Rows from block 3 of a small multi-label image tagger, named by matrix and row number. Rows with one number within an expert belong to one neuron, the router's apart. Each number is 200 + 20 x the weight over its row's rms, rounded and kept within 0 to 999. All counts start at 0. After the name is the row's rms in percent of the matrix's.
Before each expert's rows are labels from the 100 images, of 14976, where the router gives the expert most weight on average: "responds to" is what is common among them. Only what is clearly more common there than usual is listed. The data: photos of plants, animals and fungi (iNaturalist). In brackets: how many of the 100, against the usual share in percent.
# router: router (model.blocks.3.mlp.router.weight, 8x384, trained with AdamW), inputs 0-191
# up: expert up (model.blocks.3.mlp.up, 8x192x384), inputs 0-191
# down: expert down (model.blocks.3.mlp.down, 8x384x192, transposed), outputs 0-191

# expert 5
responds to: kingdom Plantae (48 vs 7.3); phylum Tracheophyta (48 vs 7.3); class Magnoliopsida (27 vs 5.6)
router.5,121,205,170,212,175,229,219,230,201,222,190,171,188,201,206,188,195,210,219,183,203,217,212,178,194,177,159,174,190,269,178,217,211,167,177,180,189,197,226,209,222,179,197,198,203,189,179,209,204,206,190,216,175,221,220,201,171,192,175,194,183,210,241,169,172,198,209,190,195,192,201,198,192,202,216,226,163,203,187,183,191,185,170,173,202,236,162,195,209,200,189,209,214,203,231,196,225,212,217,193,203,226,188,210,217,190,223,180,229,209,223,195,176,222,192,241,186,219,180,191,241,186,220,210,214,205,183,220,198,198,184,190,216,173,233,180,182,177,212,162,211,198,184,167,187,184,214,189,191,180,196,207,183,214,198,176,209,207,234,214,191,195,199,216,188,169,197,179,211,244,211,203,188,190,209,211,183,174,176,197,220,198,211,186,200,180,227,197,178,240,192,213,244
up.1,097,169,203,245,196,186,183,178,180,202,215,178,163,185,181,213,218,171,196,192,194,197,224,182,215,206,184,237,164,180,199,240,228,178,207,181,226,220,195,183,259,237,176,219,180,179,207,221,216,201,213,207,212,213,193,202,196,231,192,212,208,211,176,214,189,209,202,186,175,194,199,196,225,206,193,191,187,215,224,216,225,164,218,194,191,188,214,197,236,222,232,222,199,170,188,206,203,199,198,176,208,209,201,207,189,171,193,216,231,179,233,209,188,192,186,169,145,203,222,177,236,186,232,178,177,223,206,227,164,209,181,214,211,188,206,201,176,198,192,206,183,167,196,175,189,142,216,231,233,188,205,191,229,208,199,212,174,214,195,202,192,157,198,183,216,193,215,182,198,194,179,204,213,204,169,178,228,219,179,178,181,216,213,192,233,219,213,207,175,219,168,190,202
down.1,098,227,169,177,200,200,225,206,223,196,223,171,191,207,191,221,211,201,175,236,197,212,196,190,186,186,211,161,248,211,212,206,179,198,197,241,221,184,218,193,192,198,172,213,190,202,185,210,196,188,167,198,166,224,200,226,202,181,222,197,191,179,197,217,200,168,196,204,169,210,251,207,222,184,254,187,206,182,195,203,204,194,212,238,199,230,199,183,200,183,192,204,202,202,218,188,180,163,181,204,169,182,203,200,196,193,186,189,161,163,211,206,182,208,198,210,199,197,206,235,151,221,192,171,179,173,190,156,197,193,190,186,210,145,229,186,203,220,212,222,178,198,214,202,176,190,208,180,208,202,235,222,205,214,167,196,225,220,202,199,178,214,201,182,233,177,169,177,203,182,220,156,201,193,189,182,197,196,199,221,177,200,216,182,168,213,191,174,241,220,227,206,180
up.2,099,214,218,248,181,195,188,224,169,187,228,238,177,150,167,221,209,198,235,224,202,228,225,222,208,199,232,221,191,227,186,188,247,210,200,181,224,197,175,219,212,203,202,220,196,193,181,165,206,192,224,192,216,196,206,205,192,183,233,219,210,205,177,188,190,178,198,237,220,146,196,202,182,206,185,215,210,198,222,185,196,206,237,211,222,161,181,194,205,223,243,216,194,224,226,198,199,195,198,199,193,189,221,224,220,202,199,195,198,191,191,231,166,181,156,183,148,206,201,161,191,185,200,205,192,229,205,161,231,206,217,213,226,165,182,197,222,201,209,196,177,208,153,188,218,186,196,167,193,206,172,192,205,197,193,197,201,189,221,208,216,200,188,194,213,219,179,187,204,229,200,185,222,210,155,205,220,199,214,197,179,189,203,190,218,203,213,248,159,191,213,201,191
down.2,102,199,177,238,233,202,228,212,203,202,203,193,189,231,214,194,226,218,201,227,226,222,143,222,232,215,171,197,225,212,224,165,208,196,199,232,214,200,212,218,209,185,219,220,207,193,185,200,197,203,216,201,200,223,216,211,207,207,183,194,175,164,189,199,222,171,203,172,170,205,201,179,195,199,192,189,189,190,216,212,189,205,197,180,189,162,220,213,183,210,200,203,175,218,178,211,188,223,188,213,200,166,174,201,222,167,220,167,160,217,219,230,194,178,176,191,216,204,215,207,204,193,203,181,190,202,220,207,200,226,229,200,217,211,199,180,222,178,231,206,201,244,204,210,187,219,195,213,199,179,157,204,202,204,232,174,197,200,221,214,169,189,235,235,212,191,205,175,206,184,159,220,191,160,173,164,202,206,204,211,230,186,201,215,231,182,210,177,209,169,184,193,227
up.3,100,196,209,203,192,168,234,226,204,181,229,209,200,165,168,197,201,154,173,196,190,198,161,198,229,247,215,185,204,171,200,233,192,192,188,188,250,182,242,178,195,207,222,229,217,219,228,204,194,200,194,190,170,199,220,195,165,189,186,179,192,206,224,267,227,196,189,202,180,201,176,189,184,188,173,180,199,193,213,201,211,187,189,208,179,221,177,207,178,197,176,207,197,198,232,208,183,206,211,224,191,195,213,207,185,178,236,224,185,193,215,254,191,168,172,182,187,223,164,199,164,193,173,206,196,212,172,215,211,212,191,218,170,184,211,227,180,194,191,220,181,201,169,184,231,189,205,199,160,205,183,210,220,174,203,214,190,187,174,206,229,204,226,182,229,196,226,171,188,222,210,193,179,182,180,177,197,215,201,200,215,236,240,241,206,207,172,200,188,188,235,153,209
down.3,094,210,160,210,157,223,204,182,176,202,210,172,199,224,211,207,181,238,216,184,200,207,222,213,174,206,220,195,215,217,180,218,200,204,195,180,220,193,157,160,201,234,200,217,222,219,183,197,192,237,183,183,199,213,189,206,228,188,212,200,192,220,215,183,212,175,201,205,201,191,181,217,210,177,185,203,199,198,182,162,203,181,194,203,226,206,190,159,169,166,223,180,173,200,181,207,227,166,203,160,204,212,201,214,235,193,194,192,196,179,167,218,224,199,203,202,177,241,213,203,225,189,181,160,196,200,178,208,196,203,224,197,199,182,186,192,186,199,263,198,205,191,190,195,185,208,188,195,201,195,228,211,212,183,183,203,190,207,214,170,212,196,165,187,183,197,186,210,204,229,214,185,166,241,194,143,202,203,210,228,184,230,168,217,172,232,218,201,178,166,201,173,158
up.4,105,243,192,192,208,244,197,196,195,178,217,183,203,171,218,221,198,201,147,192,197,218,219,184,206,170,216,213,197,189,195,242,205,208,219,202,198,200,224,217,269,194,167,191,206,211,173,211,201,165,249,218,202,188,214,179,134,185,215,192,230,206,180,195,193,217,177,229,181,197,205,183,253,182,225,223,194,196,206,210,204,198,153,235,222,194,185,197,215,182,190,211,172,227,174,181,191,173,192,202,222,187,215,209,204,201,219,194,225,203,200,197,194,225,206,219,175,202,197,170,241,177,216,193,202,174,191,201,212,235,182,210,174,200,205,190,206,174,212,205,206,208,174,213,219,198,220,213,234,212,185,206,213,235,167,186,189,231,205,205,182,218,196,184,212,194,213,175,175,223,235,175,251,190,178,190,212,196,187,201,163,221,272,195,199,186,172,214,184,200,214,249,178
down.4,101,219,217,184,216,188,185,205,175,221,223,169,206,176,147,195,232,198,259,204,179,213,214,194,197,196,230,178,233,189,222,179,195,180,179,233,190,199,213,207,182,216,209,233,186,177,189,175,174,153,189,198,189,235,201,208,225,190,216,220,208,192,191,202,204,226,208,215,236,176,211,223,202,192,203,186,206,233,195,199,210,179,176,227,216,201,236,188,188,176,180,170,211,249,204,177,213,195,224,218,192,212,181,181,209,191,195,165,215,238,226,205,194,196,189,193,218,210,197,209,203,228,203,207,250,217,212,182,218,180,207,189,176,177,239,204,195,201,199,203,197,166,217,163,207,160,221,207,199,189,188,185,222,243,192,195,218,229,177,196,202,166,164,187,213,184,181,180,197,193,201,205,155,215,224,230,182,196,131,225,219,212,193,188,193,226,200,221,230,227,218,172,215
up.5,100,191,187,225,180,253,208,227,196,195,170,201,242,194,199,181,197,167,195,157,189,206,191,165,217,199,229,203,254,208,202,190,227,205,182,206,213,212,199,181,202,198,194,211,193,230,231,222,194,203,157,211,185,158,192,192,199,206,200,217,243,184,176,202,192,187,179,219,210,217,189,202,180,197,188,218,203,175,191,162,169,218,193,235,176,177,209,193,164,222,237,126,187,191,198,212,206,210,208,196,175,177,184,182,201,209,163,217,213,187,205,191,208,209,216,202,201,238,215,213,185,205,214,206,193,206,169,208,187,204,214,216,223,199,199,198,218,219,225,216,177,185,187,206,189,179,169,218,194,196,206,198,189,198,196,201,214,209,182,208,223,179,192,217,187,183,224,207,191,213,218,202,171,210,222,216,216,203,197,191,206,180,242,192,184,207,223,213,203,197,196,178,173
down.5,104,215,173,145,198,209,193,218,234,223,192,192,176,209,186,210,187,186,232,157,214,252,206,172,215,199,168,214,235,200,170,176,166,211,191,219,215,213,198,184,193,209,166,232,207,201,232,207,196,194,174,198,212,211,218,208,186,196,133,178,180,230,171,171,183,236,194,211,162,191,208,215,199,173,169,175,192,210,196,201,212,225,226,235,211,212,225,155,238,178,217,206,222,226,198,203,192,214,201,237,191,198,210,186,216,197,219,235,202,174,184,236,217,182,190,189,207,200,225,203,165,172,215,195,171,173,207,202,196,239,197,223,186,178,211,200,199,199,207,187,159,202,194,201,202,185,236,193,212,196,203,185,187,187,218,219,213,192,192,208,217,225,180,184,192,187,192,210,190,206,214,194,211,145,178,195,199,239,200,175,203,185,205,193,208,210,194,202,186,184,180,179,201

# expert 7
responds to: phylum Arthropoda (72 vs 30.9); class Insecta (63 vs 29.2)
router.7,117,232,228,196,187,241,169,178,193,180,220,185,186,195,189,187,162,212,190,174,180,228,198,192,216,220,203,155,190,180,158,231,193,215,185,189,208,216,193,214,250,178,198,193,200,197,209,229,212,200,218,233,160,205,207,173,190,224,230,214,184,227,190,183,218,207,205,186,216,234,184,169,226,221,204,180,189,224,174,189,187,195,172,222,185,212,182,206,178,195,228,192,196,204,190,203,166,197,186,211,231,220,249,216,187,171,216,170,209,212,191,218,208,208,195,224,189,196,196,201,176,233,172,184,201,207,228,220,165,171,206,232,181,187,207,201,206,208,205,198,240,226,222,185,188,158,186,217,185,224,160,231,184,195,197,175,192,190,175,202,238,205,200,195,227,174,224,195,176,179,204,183,226,193,198,181,183,184,212,204,194,203,182,202,194,229,205,209,168,171,188,175,179
up.1,097,163,191,193,230,166,208,196,217,180,189,238,205,204,176,230,225,206,215,186,202,172,174,199,182,199,230,153,189,237,178,195,196,218,206,200,191,190,190,221,173,229,204,182,213,191,204,216,218,218,189,219,198,207,213,226,214,174,169,216,188,168,221,219,243,206,209,189,187,204,204,253,212,205,211,203,210,187,175,216,177,205,161,191,215,180,218,203,189,205,172,205,163,209,242,187,206,208,226,220,197,176,211,188,160,213,217,214,208,211,206,167,195,193,187,221,206,184,231,161,198,222,199,198,173,176,206,180,207,185,209,188,224,201,192,196,190,210,175,244,243,214,189,221,221,229,192,219,188,239,200,199,218,222,199,203,188,212,196,202,206,177,226,197,215,194,191,210,190,202,206,215,241,203,246,212,196,213,211,199,210,219,200,176,220,203,152,181,171,220,192,203,222
down.1,097,205,209,208,162,192,207,178,170,193,206,186,213,164,206,191,232,191,201,227,218,222,186,194,224,199,235,223,187,194,223,176,184,216,227,219,216,172,192,207,212,181,183,176,213,173,186,190,194,200,192,216,250,220,191,203,174,236,218,268,185,232,183,239,173,187,220,167,195,222,193,200,193,217,191,176,186,218,194,205,166,194,185,191,209,203,223,215,176,179,200,177,225,207,195,197,225,211,201,199,248,216,190,158,189,192,162,197,207,242,208,223,203,222,177,211,219,205,188,186,202,199,200,196,206,223,214,196,213,201,233,236,234,189,213,240,199,182,203,184,199,157,192,198,223,226,187,194,123,193,184,204,220,213,200,210,201,187,201,213,197,229,186,216,203,228,208,204,205,188,187,196,183,221,189,245,195,221,200,186,199,175,178,183,197,182,191,242,193,238,203,192,176
up.2,097,190,218,221,208,218,192,210,203,251,191,212,195,221,234,185,252,195,186,218,188,207,202,198,225,187,203,192,214,138,218,192,212,183,179,207,208,214,193,202,219,176,215,156,204,212,222,200,214,210,221,189,188,175,204,206,227,186,240,166,199,195,242,194,194,163,209,196,178,206,230,210,182,203,181,204,172,219,211,193,192,221,188,212,194,195,177,225,228,200,230,197,201,212,209,169,213,186,176,232,220,188,216,212,204,187,208,185,182,210,218,216,179,185,198,182,167,208,180,204,188,183,210,235,168,245,211,158,215,193,214,186,229,217,201,193,205,225,220,170,189,199,205,185,227,174,193,172,195,184,226,206,186,215,194,170,183,194,215,189,202,203,201,197,195,203,226,211,230,239,219,225,179,215,256,193,185,156,201,223,250,177,216,229,211,204,183,212,193,208,222,217,210
down.2,098,202,160,181,207,205,185,194,227,192,233,186,199,235,191,180,186,218,211,246,200,182,195,218,163,213,183,200,227,216,223,230,192,223,190,208,192,194,163,174,165,232,187,237,208,196,201,188,189,228,206,204,184,190,209,204,186,183,228,198,218,211,191,174,215,232,226,204,187,175,160,207,211,154,188,173,177,187,217,213,171,211,148,227,218,206,185,225,179,203,176,178,240,210,166,176,156,184,195,206,221,213,174,214,223,201,225,236,229,179,211,205,193,191,164,238,162,183,216,179,219,217,195,191,214,170,194,245,221,199,203,220,200,222,185,221,219,204,176,207,206,175,203,202,232,180,214,210,189,196,201,241,178,194,204,230,210,224,179,217,209,219,180,154,248,205,183,175,186,177,151,223,235,198,197,196,202,195,220,195,184,165,195,209,198,222,195,196,197,213,184,193,192
up.3,108,154,212,185,194,216,242,190,156,193,168,171,252,213,257,224,200,199,210,204,201,159,229,181,229,188,202,205,182,234,166,216,216,246,199,224,207,174,201,202,191,200,204,230,205,172,207,176,177,174,202,174,181,217,202,206,223,198,164,197,190,221,213,178,186,219,222,205,218,181,217,190,197,211,184,181,203,188,180,186,218,238,211,213,229,177,170,187,185,168,185,167,227,188,183,179,243,185,216,199,190,215,184,221,171,189,211,213,223,204,209,189,237,196,188,217,200,213,194,188,208,191,219,157,193,179,192,176,215,194,185,185,208,219,209,226,205,226,220,204,183,197,247,212,217,198,208,206,229,192,196,229,196,200,192,182,228,213,205,236,170,201,199,207,219,177,177,170,203,192,215,219,224,208,165,209,170,204,193,159,217,188,200,183,200,216,219,193,188,206,188,168,205
down.3,103,220,168,198,206,219,191,188,164,256,215,208,196,197,212,173,204,193,200,213,164,224,222,247,197,193,181,194,175,179,217,225,234,203,216,190,201,211,210,200,225,184,201,162,221,197,200,189,239,176,181,226,196,206,235,216,192,205,206,182,181,224,186,204,208,226,192,243,184,195,162,203,194,193,204,186,249,198,226,230,146,188,212,187,176,206,162,197,211,189,236,205,169,200,191,183,193,211,171,189,204,228,175,205,209,179,203,209,204,199,171,198,173,201,243,214,214,173,163,215,182,173,194,215,229,207,194,227,172,208,210,234,178,171,241,184,204,209,189,184,193,173,210,166,206,229,249,198,162,205,172,174,200,210,221,217,200,207,220,181,203,199,186,190,157,201,186,213,195,171,204,205,177,230,193,209,226,189,208,186,204,214,217,181,231,176,204,195,165,207,230,221,229
up.4,093,142,207,184,222,195,227,186,185,196,204,197,196,196,208,190,210,191,214,220,202,209,225,214,224,207,189,204,198,206,168,199,178,230,212,209,205,195,203,168,226,191,217,147,198,203,193,212,206,201,205,204,230,154,190,258,191,208,204,216,205,192,208,213,205,177,245,166,197,194,184,228,193,135,200,195,228,181,216,197,205,176,206,200,155,200,216,218,200,204,173,229,174,213,197,191,191,232,208,213,206,192,210,211,185,215,213,198,192,184,146,196,221,204,193,209,184,198,184,235,177,187,183,185,217,209,192,205,176,204,198,202,202,214,183,167,186,196,228,213,228,210,212,150,197,221,209,172,188,217,187,195,214,213,187,212,200,199,216,218,206,148,199,224,212,203,188,241,208,214,219,170,203,225,168,182,195,214,206,211,224,213,181,224,209,219,219,175,211,212,204,161,157
down.4,093,206,197,260,180,178,191,198,203,231,139,199,215,214,172,169,199,221,196,181,208,215,167,185,207,216,261,225,188,192,223,222,236,183,202,209,211,169,206,154,201,233,195,226,184,202,163,190,188,239,201,215,185,220,191,185,200,187,201,198,241,236,204,212,212,197,208,206,195,216,161,216,216,206,178,202,220,219,198,196,223,214,180,203,218,194,223,194,179,178,239,178,184,172,222,155,170,202,214,180,224,181,202,205,251,190,204,233,198,251,224,182,213,184,208,203,224,177,176,208,233,187,219,181,192,163,177,187,185,145,172,194,220,206,229,220,185,190,187,201,220,222,209,212,163,222,184,211,209,208,177,172,187,224,230,199,208,219,220,190,196,198,201,206,199,239,216,171,169,207,184,226,186,211,217,176,205,220,192,182,205,219,193,202,184,177,196,218,212,233,215,228,187
up.5,103,181,181,184,202,193,230,190,160,192,199,186,177,169,186,239,176,187,207,187,176,197,214,185,183,204,228,198,208,194,224,225,194,214,187,200,206,220,181,215,219,174,199,173,196,172,194,202,196,179,201,207,186,241,208,166,238,220,223,199,180,203,197,229,179,231,199,186,260,228,166,215,195,213,237,206,194,197,192,154,209,171,165,235,199,215,199,208,196,178,182,188,206,196,181,190,166,182,183,204,232,225,222,199,185,176,216,174,222,181,225,215,196,218,171,211,215,205,200,199,131,215,159,203,193,189,200,217,232,167,202,182,195,185,195,194,227,199,178,209,231,201,223,185,185,173,186,211,195,187,178,234,184,187,217,192,207,237,155,190,192,199,211,199,212,196,230,173,202,225,188,188,212,232,172,213,217,182,194,217,201,202,200,220,184,182,241,224,207,217,179,188,217
down.5,105,160,216,213,186,157,178,163,201,206,174,204,214,178,227,178,202,235,193,202,200,212,218,216,224,201,187,225,182,207,180,156,200,202,217,214,170,155,206,208,205,234,225,228,186,205,195,185,223,192,205,200,228,242,184,182,211,218,199,179,211,191,194,181,192,205,184,206,201,226,197,190,226,203,195,206,233,210,250,187,192,158,202,193,188,205,196,206,217,166,197,188,227,191,218,193,208,180,199,157,180,192,214,184,152,170,207,201,196,185,233,212,198,195,242,201,227,165,197,185,187,206,200,193,187,219,249,186,240,205,215,187,158,239,201,200,218,203,217,204,222,206,213,184,236,176,209,230,266,202,204,166,167,169,180,182,190,202,195,195,204,173,214,208,209,196,219,202,192,214,206,212,200,224,225,215,201,194,209,215,167,180,190,170,177,195,183,178,181,202,168,197,213

# expert 3
responds to: order Odonata (26 vs 3.9)
router.3,077,190,199,237,234,171,201,207,226,174,194,160,189,214,159,249,198,188,175,184,198,211,197,195,239,189,191,215,198,170,202,166,195,195,200,229,194,188,190,194,222,199,184,186,220,207,196,210,183,183,201,226,202,188,205,230,242,197,212,165,168,163,172,188,206,188,185,196,177,190,174,203,187,174,207,195,224,181,190,221,183,181,189,191,188,160,204,190,245,192,178,203,169,204,201,191,206,226,230,181,198,178,175,190,194,195,195,219,204,179,184,214,194,198,228,189,201,168,222,195,191,206,199,220,208,212,204,208,187,234,211,191,158,216,213,205,216,182,236,268,188,207,215,209,237,202,189,189,245,231,199,197,196,186,209,225,174,185,201,202,219,225,185,172,197,229,178,227,199,194,183,184,208,209,165,194,194,212,204,216,177,222,199,207,202,214,211,188,211,228,237,179,214
up.1,099,168,184,198,198,172,210,222,222,205,190,182,211,208,182,184,181,235,201,217,190,193,185,170,209,193,220,185,183,205,206,205,216,181,212,232,185,224,190,196,184,219,194,249,194,184,185,210,206,215,195,198,219,197,190,214,217,186,219,197,184,212,186,186,175,249,216,181,218,165,232,191,193,159,216,195,181,180,195,206,208,201,235,181,166,221,193,211,192,199,199,240,214,189,219,182,227,218,210,231,207,172,221,248,210,196,200,205,203,165,191,176,168,194,200,173,199,187,187,206,204,211,180,199,231,236,217,182,222,200,211,186,214,210,199,150,194,198,217,201,198,183,190,154,192,195,223,196,161,156,227,227,172,191,189,199,209,208,154,209,171,194,197,228,186,190,158,216,204,222,194,229,187,225,173,205,178,180,206,181,235,205,225,211,195,184,185,196,165,207,204,226,211
down.1,103,196,198,197,230,220,237,185,194,200,212,215,190,203,191,223,198,219,213,200,196,174,214,197,204,192,143,184,205,225,197,199,186,205,221,184,212,226,209,206,196,199,229,216,200,199,233,222,196,161,194,184,189,208,215,218,195,191,180,212,185,187,195,187,193,200,206,179,193,194,202,150,215,188,206,188,225,179,169,184,231,223,217,221,204,201,173,157,223,178,152,167,213,154,227,176,187,177,191,242,180,219,227,212,165,155,204,227,235,236,223,183,213,204,196,176,228,201,220,194,234,189,208,196,175,177,220,210,185,205,197,216,202,205,191,193,192,226,165,208,187,219,186,153,202,221,226,201,201,186,215,215,201,208,217,191,217,184,176,197,183,212,230,177,180,215,185,204,202,207,177,195,204,178,222,170,175,209,203,176,210,196,180,213,232,224,166,177,202,190,173,209,224
up.2,092,212,201,213,190,225,210,175,186,192,219,183,233,195,248,191,185,223,211,190,234,211,203,207,192,211,201,214,204,227,208,214,198,164,201,178,194,230,241,197,163,188,174,185,181,201,205,201,179,150,211,177,191,190,201,230,177,188,185,187,174,211,191,185,235,191,216,214,196,237,194,196,234,203,194,187,236,204,197,172,189,190,214,192,179,238,183,208,201,212,187,214,206,217,206,221,255,203,181,242,189,215,181,208,231,180,244,174,224,199,194,188,209,177,202,201,196,176,190,201,191,202,216,180,200,200,182,231,216,230,198,213,155,184,217,204,229,199,204,217,205,222,219,216,190,218,183,201,231,196,183,195,194,172,164,190,194,219,215,230,209,177,159,187,195,196,163,248,182,176,232,189,186,188,220,217,228,188,232,194,186,155,185,177,174,197,204,193,202,273,193,205,190
down.2,097,204,218,201,209,199,196,214,244,204,204,212,215,195,186,204,203,218,151,206,223,206,202,169,216,184,227,180,207,162,207,225,203,244,198,202,210,193,186,203,235,188,189,226,192,215,191,220,206,145,185,208,196,202,187,184,228,203,224,196,230,190,239,199,230,205,200,185,201,186,181,193,175,197,202,185,185,191,171,188,172,224,182,179,205,226,218,190,243,189,196,187,181,176,169,167,197,235,201,176,226,209,234,192,222,249,205,235,200,248,224,216,186,218,196,205,183,203,238,191,245,219,210,205,197,206,204,191,194,217,185,215,217,204,189,212,212,210,195,161,201,156,197,149,181,183,169,177,188,187,234,204,213,216,208,209,202,170,198,189,227,196,200,198,196,185,162,217,207,198,189,199,191,220,174,138,161,205,205,223,204,238,220,200,254,204,227,198,201,172,199,143,220
up.3,110,194,229,160,154,250,190,208,249,174,182,191,174,208,225,195,238,215,194,211,186,177,202,203,211,199,200,198,223,228,199,184,227,212,225,203,176,198,215,209,189,206,227,225,204,226,206,192,200,193,199,216,222,211,186,215,174,185,188,259,171,209,169,214,213,220,212,206,189,169,187,210,186,214,183,200,210,214,186,203,205,192,183,185,183,202,219,193,196,223,190,221,216,192,199,195,172,179,187,196,192,200,189,188,219,184,240,199,235,207,204,181,196,172,204,176,171,208,201,185,231,162,156,228,203,209,189,216,191,183,167,179,237,212,268,179,188,154,223,226,193,194,180,173,199,206,205,207,163,219,223,161,195,181,212,233,212,197,191,198,194,189,198,183,188,207,197,213,226,199,201,195,193,189,156,203,217,186,192,185,218,225,229,185,221,188,168,202,166,204,210,201,179
down.3,102,161,195,215,213,198,190,180,207,217,193,226,187,238,218,185,169,203,202,189,162,261,225,196,198,189,195,217,181,184,192,208,165,203,189,203,195,218,168,202,214,245,213,229,202,201,201,217,211,211,235,225,170,226,192,175,209,187,205,206,191,219,195,196,199,202,200,175,188,211,233,175,225,172,196,225,167,195,211,208,194,174,233,221,210,195,186,195,201,186,251,210,224,210,168,208,228,219,198,203,210,180,189,216,158,205,211,243,158,229,192,216,174,173,185,185,212,234,170,233,192,206,219,225,214,204,172,190,196,194,235,220,200,190,185,160,213,218,184,206,185,197,213,195,205,196,207,200,197,207,197,219,191,214,199,187,186,207,208,221,173,238,208,204,164,191,189,219,222,219,191,235,223,226,187,233,235,186,214,196,186,194,173,209,237,172,153,195,204,179,206,209,215
up.4,104,178,244,200,229,207,234,223,191,198,215,239,190,193,181,184,187,189,203,184,193,231,220,132,199,182,203,199,200,178,179,203,188,201,191,195,179,216,218,238,211,187,172,162,193,181,200,188,223,207,212,150,211,209,215,154,222,199,182,180,179,206,195,191,197,161,214,203,192,215,226,226,202,165,212,182,210,192,228,172,201,217,206,189,211,197,193,187,163,200,180,212,234,196,150,208,212,180,174,179,191,201,201,205,176,216,204,196,222,225,159,215,191,212,191,211,227,233,211,183,205,191,225,207,229,202,216,168,192,206,179,225,200,201,193,202,223,219,218,189,214,150,210,177,210,213,209,249,208,231,226,209,164,203,206,155,219,216,177,230,212,221,223,194,217,194,217,230,176,180,188,184,209,180,231,165,196,207,182,188,170,200,219,198,219,187,197,195,189,168,201,208,233
down.4,106,191,189,211,175,196,141,201,193,210,190,206,183,196,219,177,189,195,191,212,206,178,207,206,237,183,204,208,171,192,209,155,196,201,186,201,199,250,204,181,175,195,155,238,222,212,193,198,162,217,208,204,211,188,200,236,189,214,197,178,207,175,195,209,205,234,197,212,192,226,215,185,218,197,195,209,236,173,185,221,184,229,207,185,236,235,213,211,208,237,212,226,192,188,206,179,168,200,188,204,198,157,235,194,223,174,195,158,230,203,199,234,215,198,195,191,214,208,209,212,175,198,208,203,217,218,187,196,216,215,186,190,196,168,203,208,198,180,179,178,191,200,196,212,219,161,202,201,234,188,181,168,212,204,185,214,227,214,166,156,213,201,182,228,230,195,190,191,183,254,210,189,175,221,214,211,180,199,206,207,172,194,191,202,201,239,211,214,203,201,207,208,205
up.5,086,200,179,195,218,192,210,220,187,162,186,198,185,186,189,225,198,204,167,193,196,198,205,194,206,182,204,222,198,210,226,188,188,172,196,211,203,196,214,188,190,187,200,210,233,200,220,206,181,206,193,160,203,183,226,195,209,204,193,207,189,199,182,230,169,202,208,237,211,209,198,178,204,199,181,204,201,178,198,193,214,229,211,190,175,205,191,186,170,216,215,187,184,187,224,148,197,223,221,223,144,169,210,230,207,206,200,214,181,140,203,203,177,193,172,189,204,193,189,196,211,204,187,172,211,194,190,164,228,250,205,236,180,156,222,176,209,201,193,212,203,204,207,184,217,200,247,182,185,176,210,198,196,210,147,143,183,224,183,200,201,184,196,230,260,207,199,234,237,178,212,226,191,206,212,203,220,190,181,212,222,203,219,183,215,195,202,211,226,192,176,196,201
down.5,086,193,190,209,204,217,238,217,212,199,220,188,206,178,193,198,212,226,233,212,213,204,209,173,167,191,190,207,232,205,204,201,195,219,220,171,207,210,186,195,230,237,207,170,195,203,197,182,199,196,232,174,202,211,155,180,202,200,195,196,210,191,193,230,201,206,231,178,202,206,232,232,202,178,224,215,238,181,227,177,210,175,191,208,175,222,173,213,208,184,230,217,195,215,187,217,218,211,204,178,195,187,182,175,203,219,193,179,209,228,175,206,216,195,202,188,200,200,211,193,218,221,237,222,197,188,231,209,190,184,196,206,184,184,194,237,169,205,199,185,171,206,196,232,153,195,200,205,200,163,191,193,179,210,226,202,237,223,215,214,227,180,207,151,166,208,214,156,166,225,186,164,205,183,170,228,186,214,192,188,229,205,191,220,208,179,200,198,190,206,207,208,201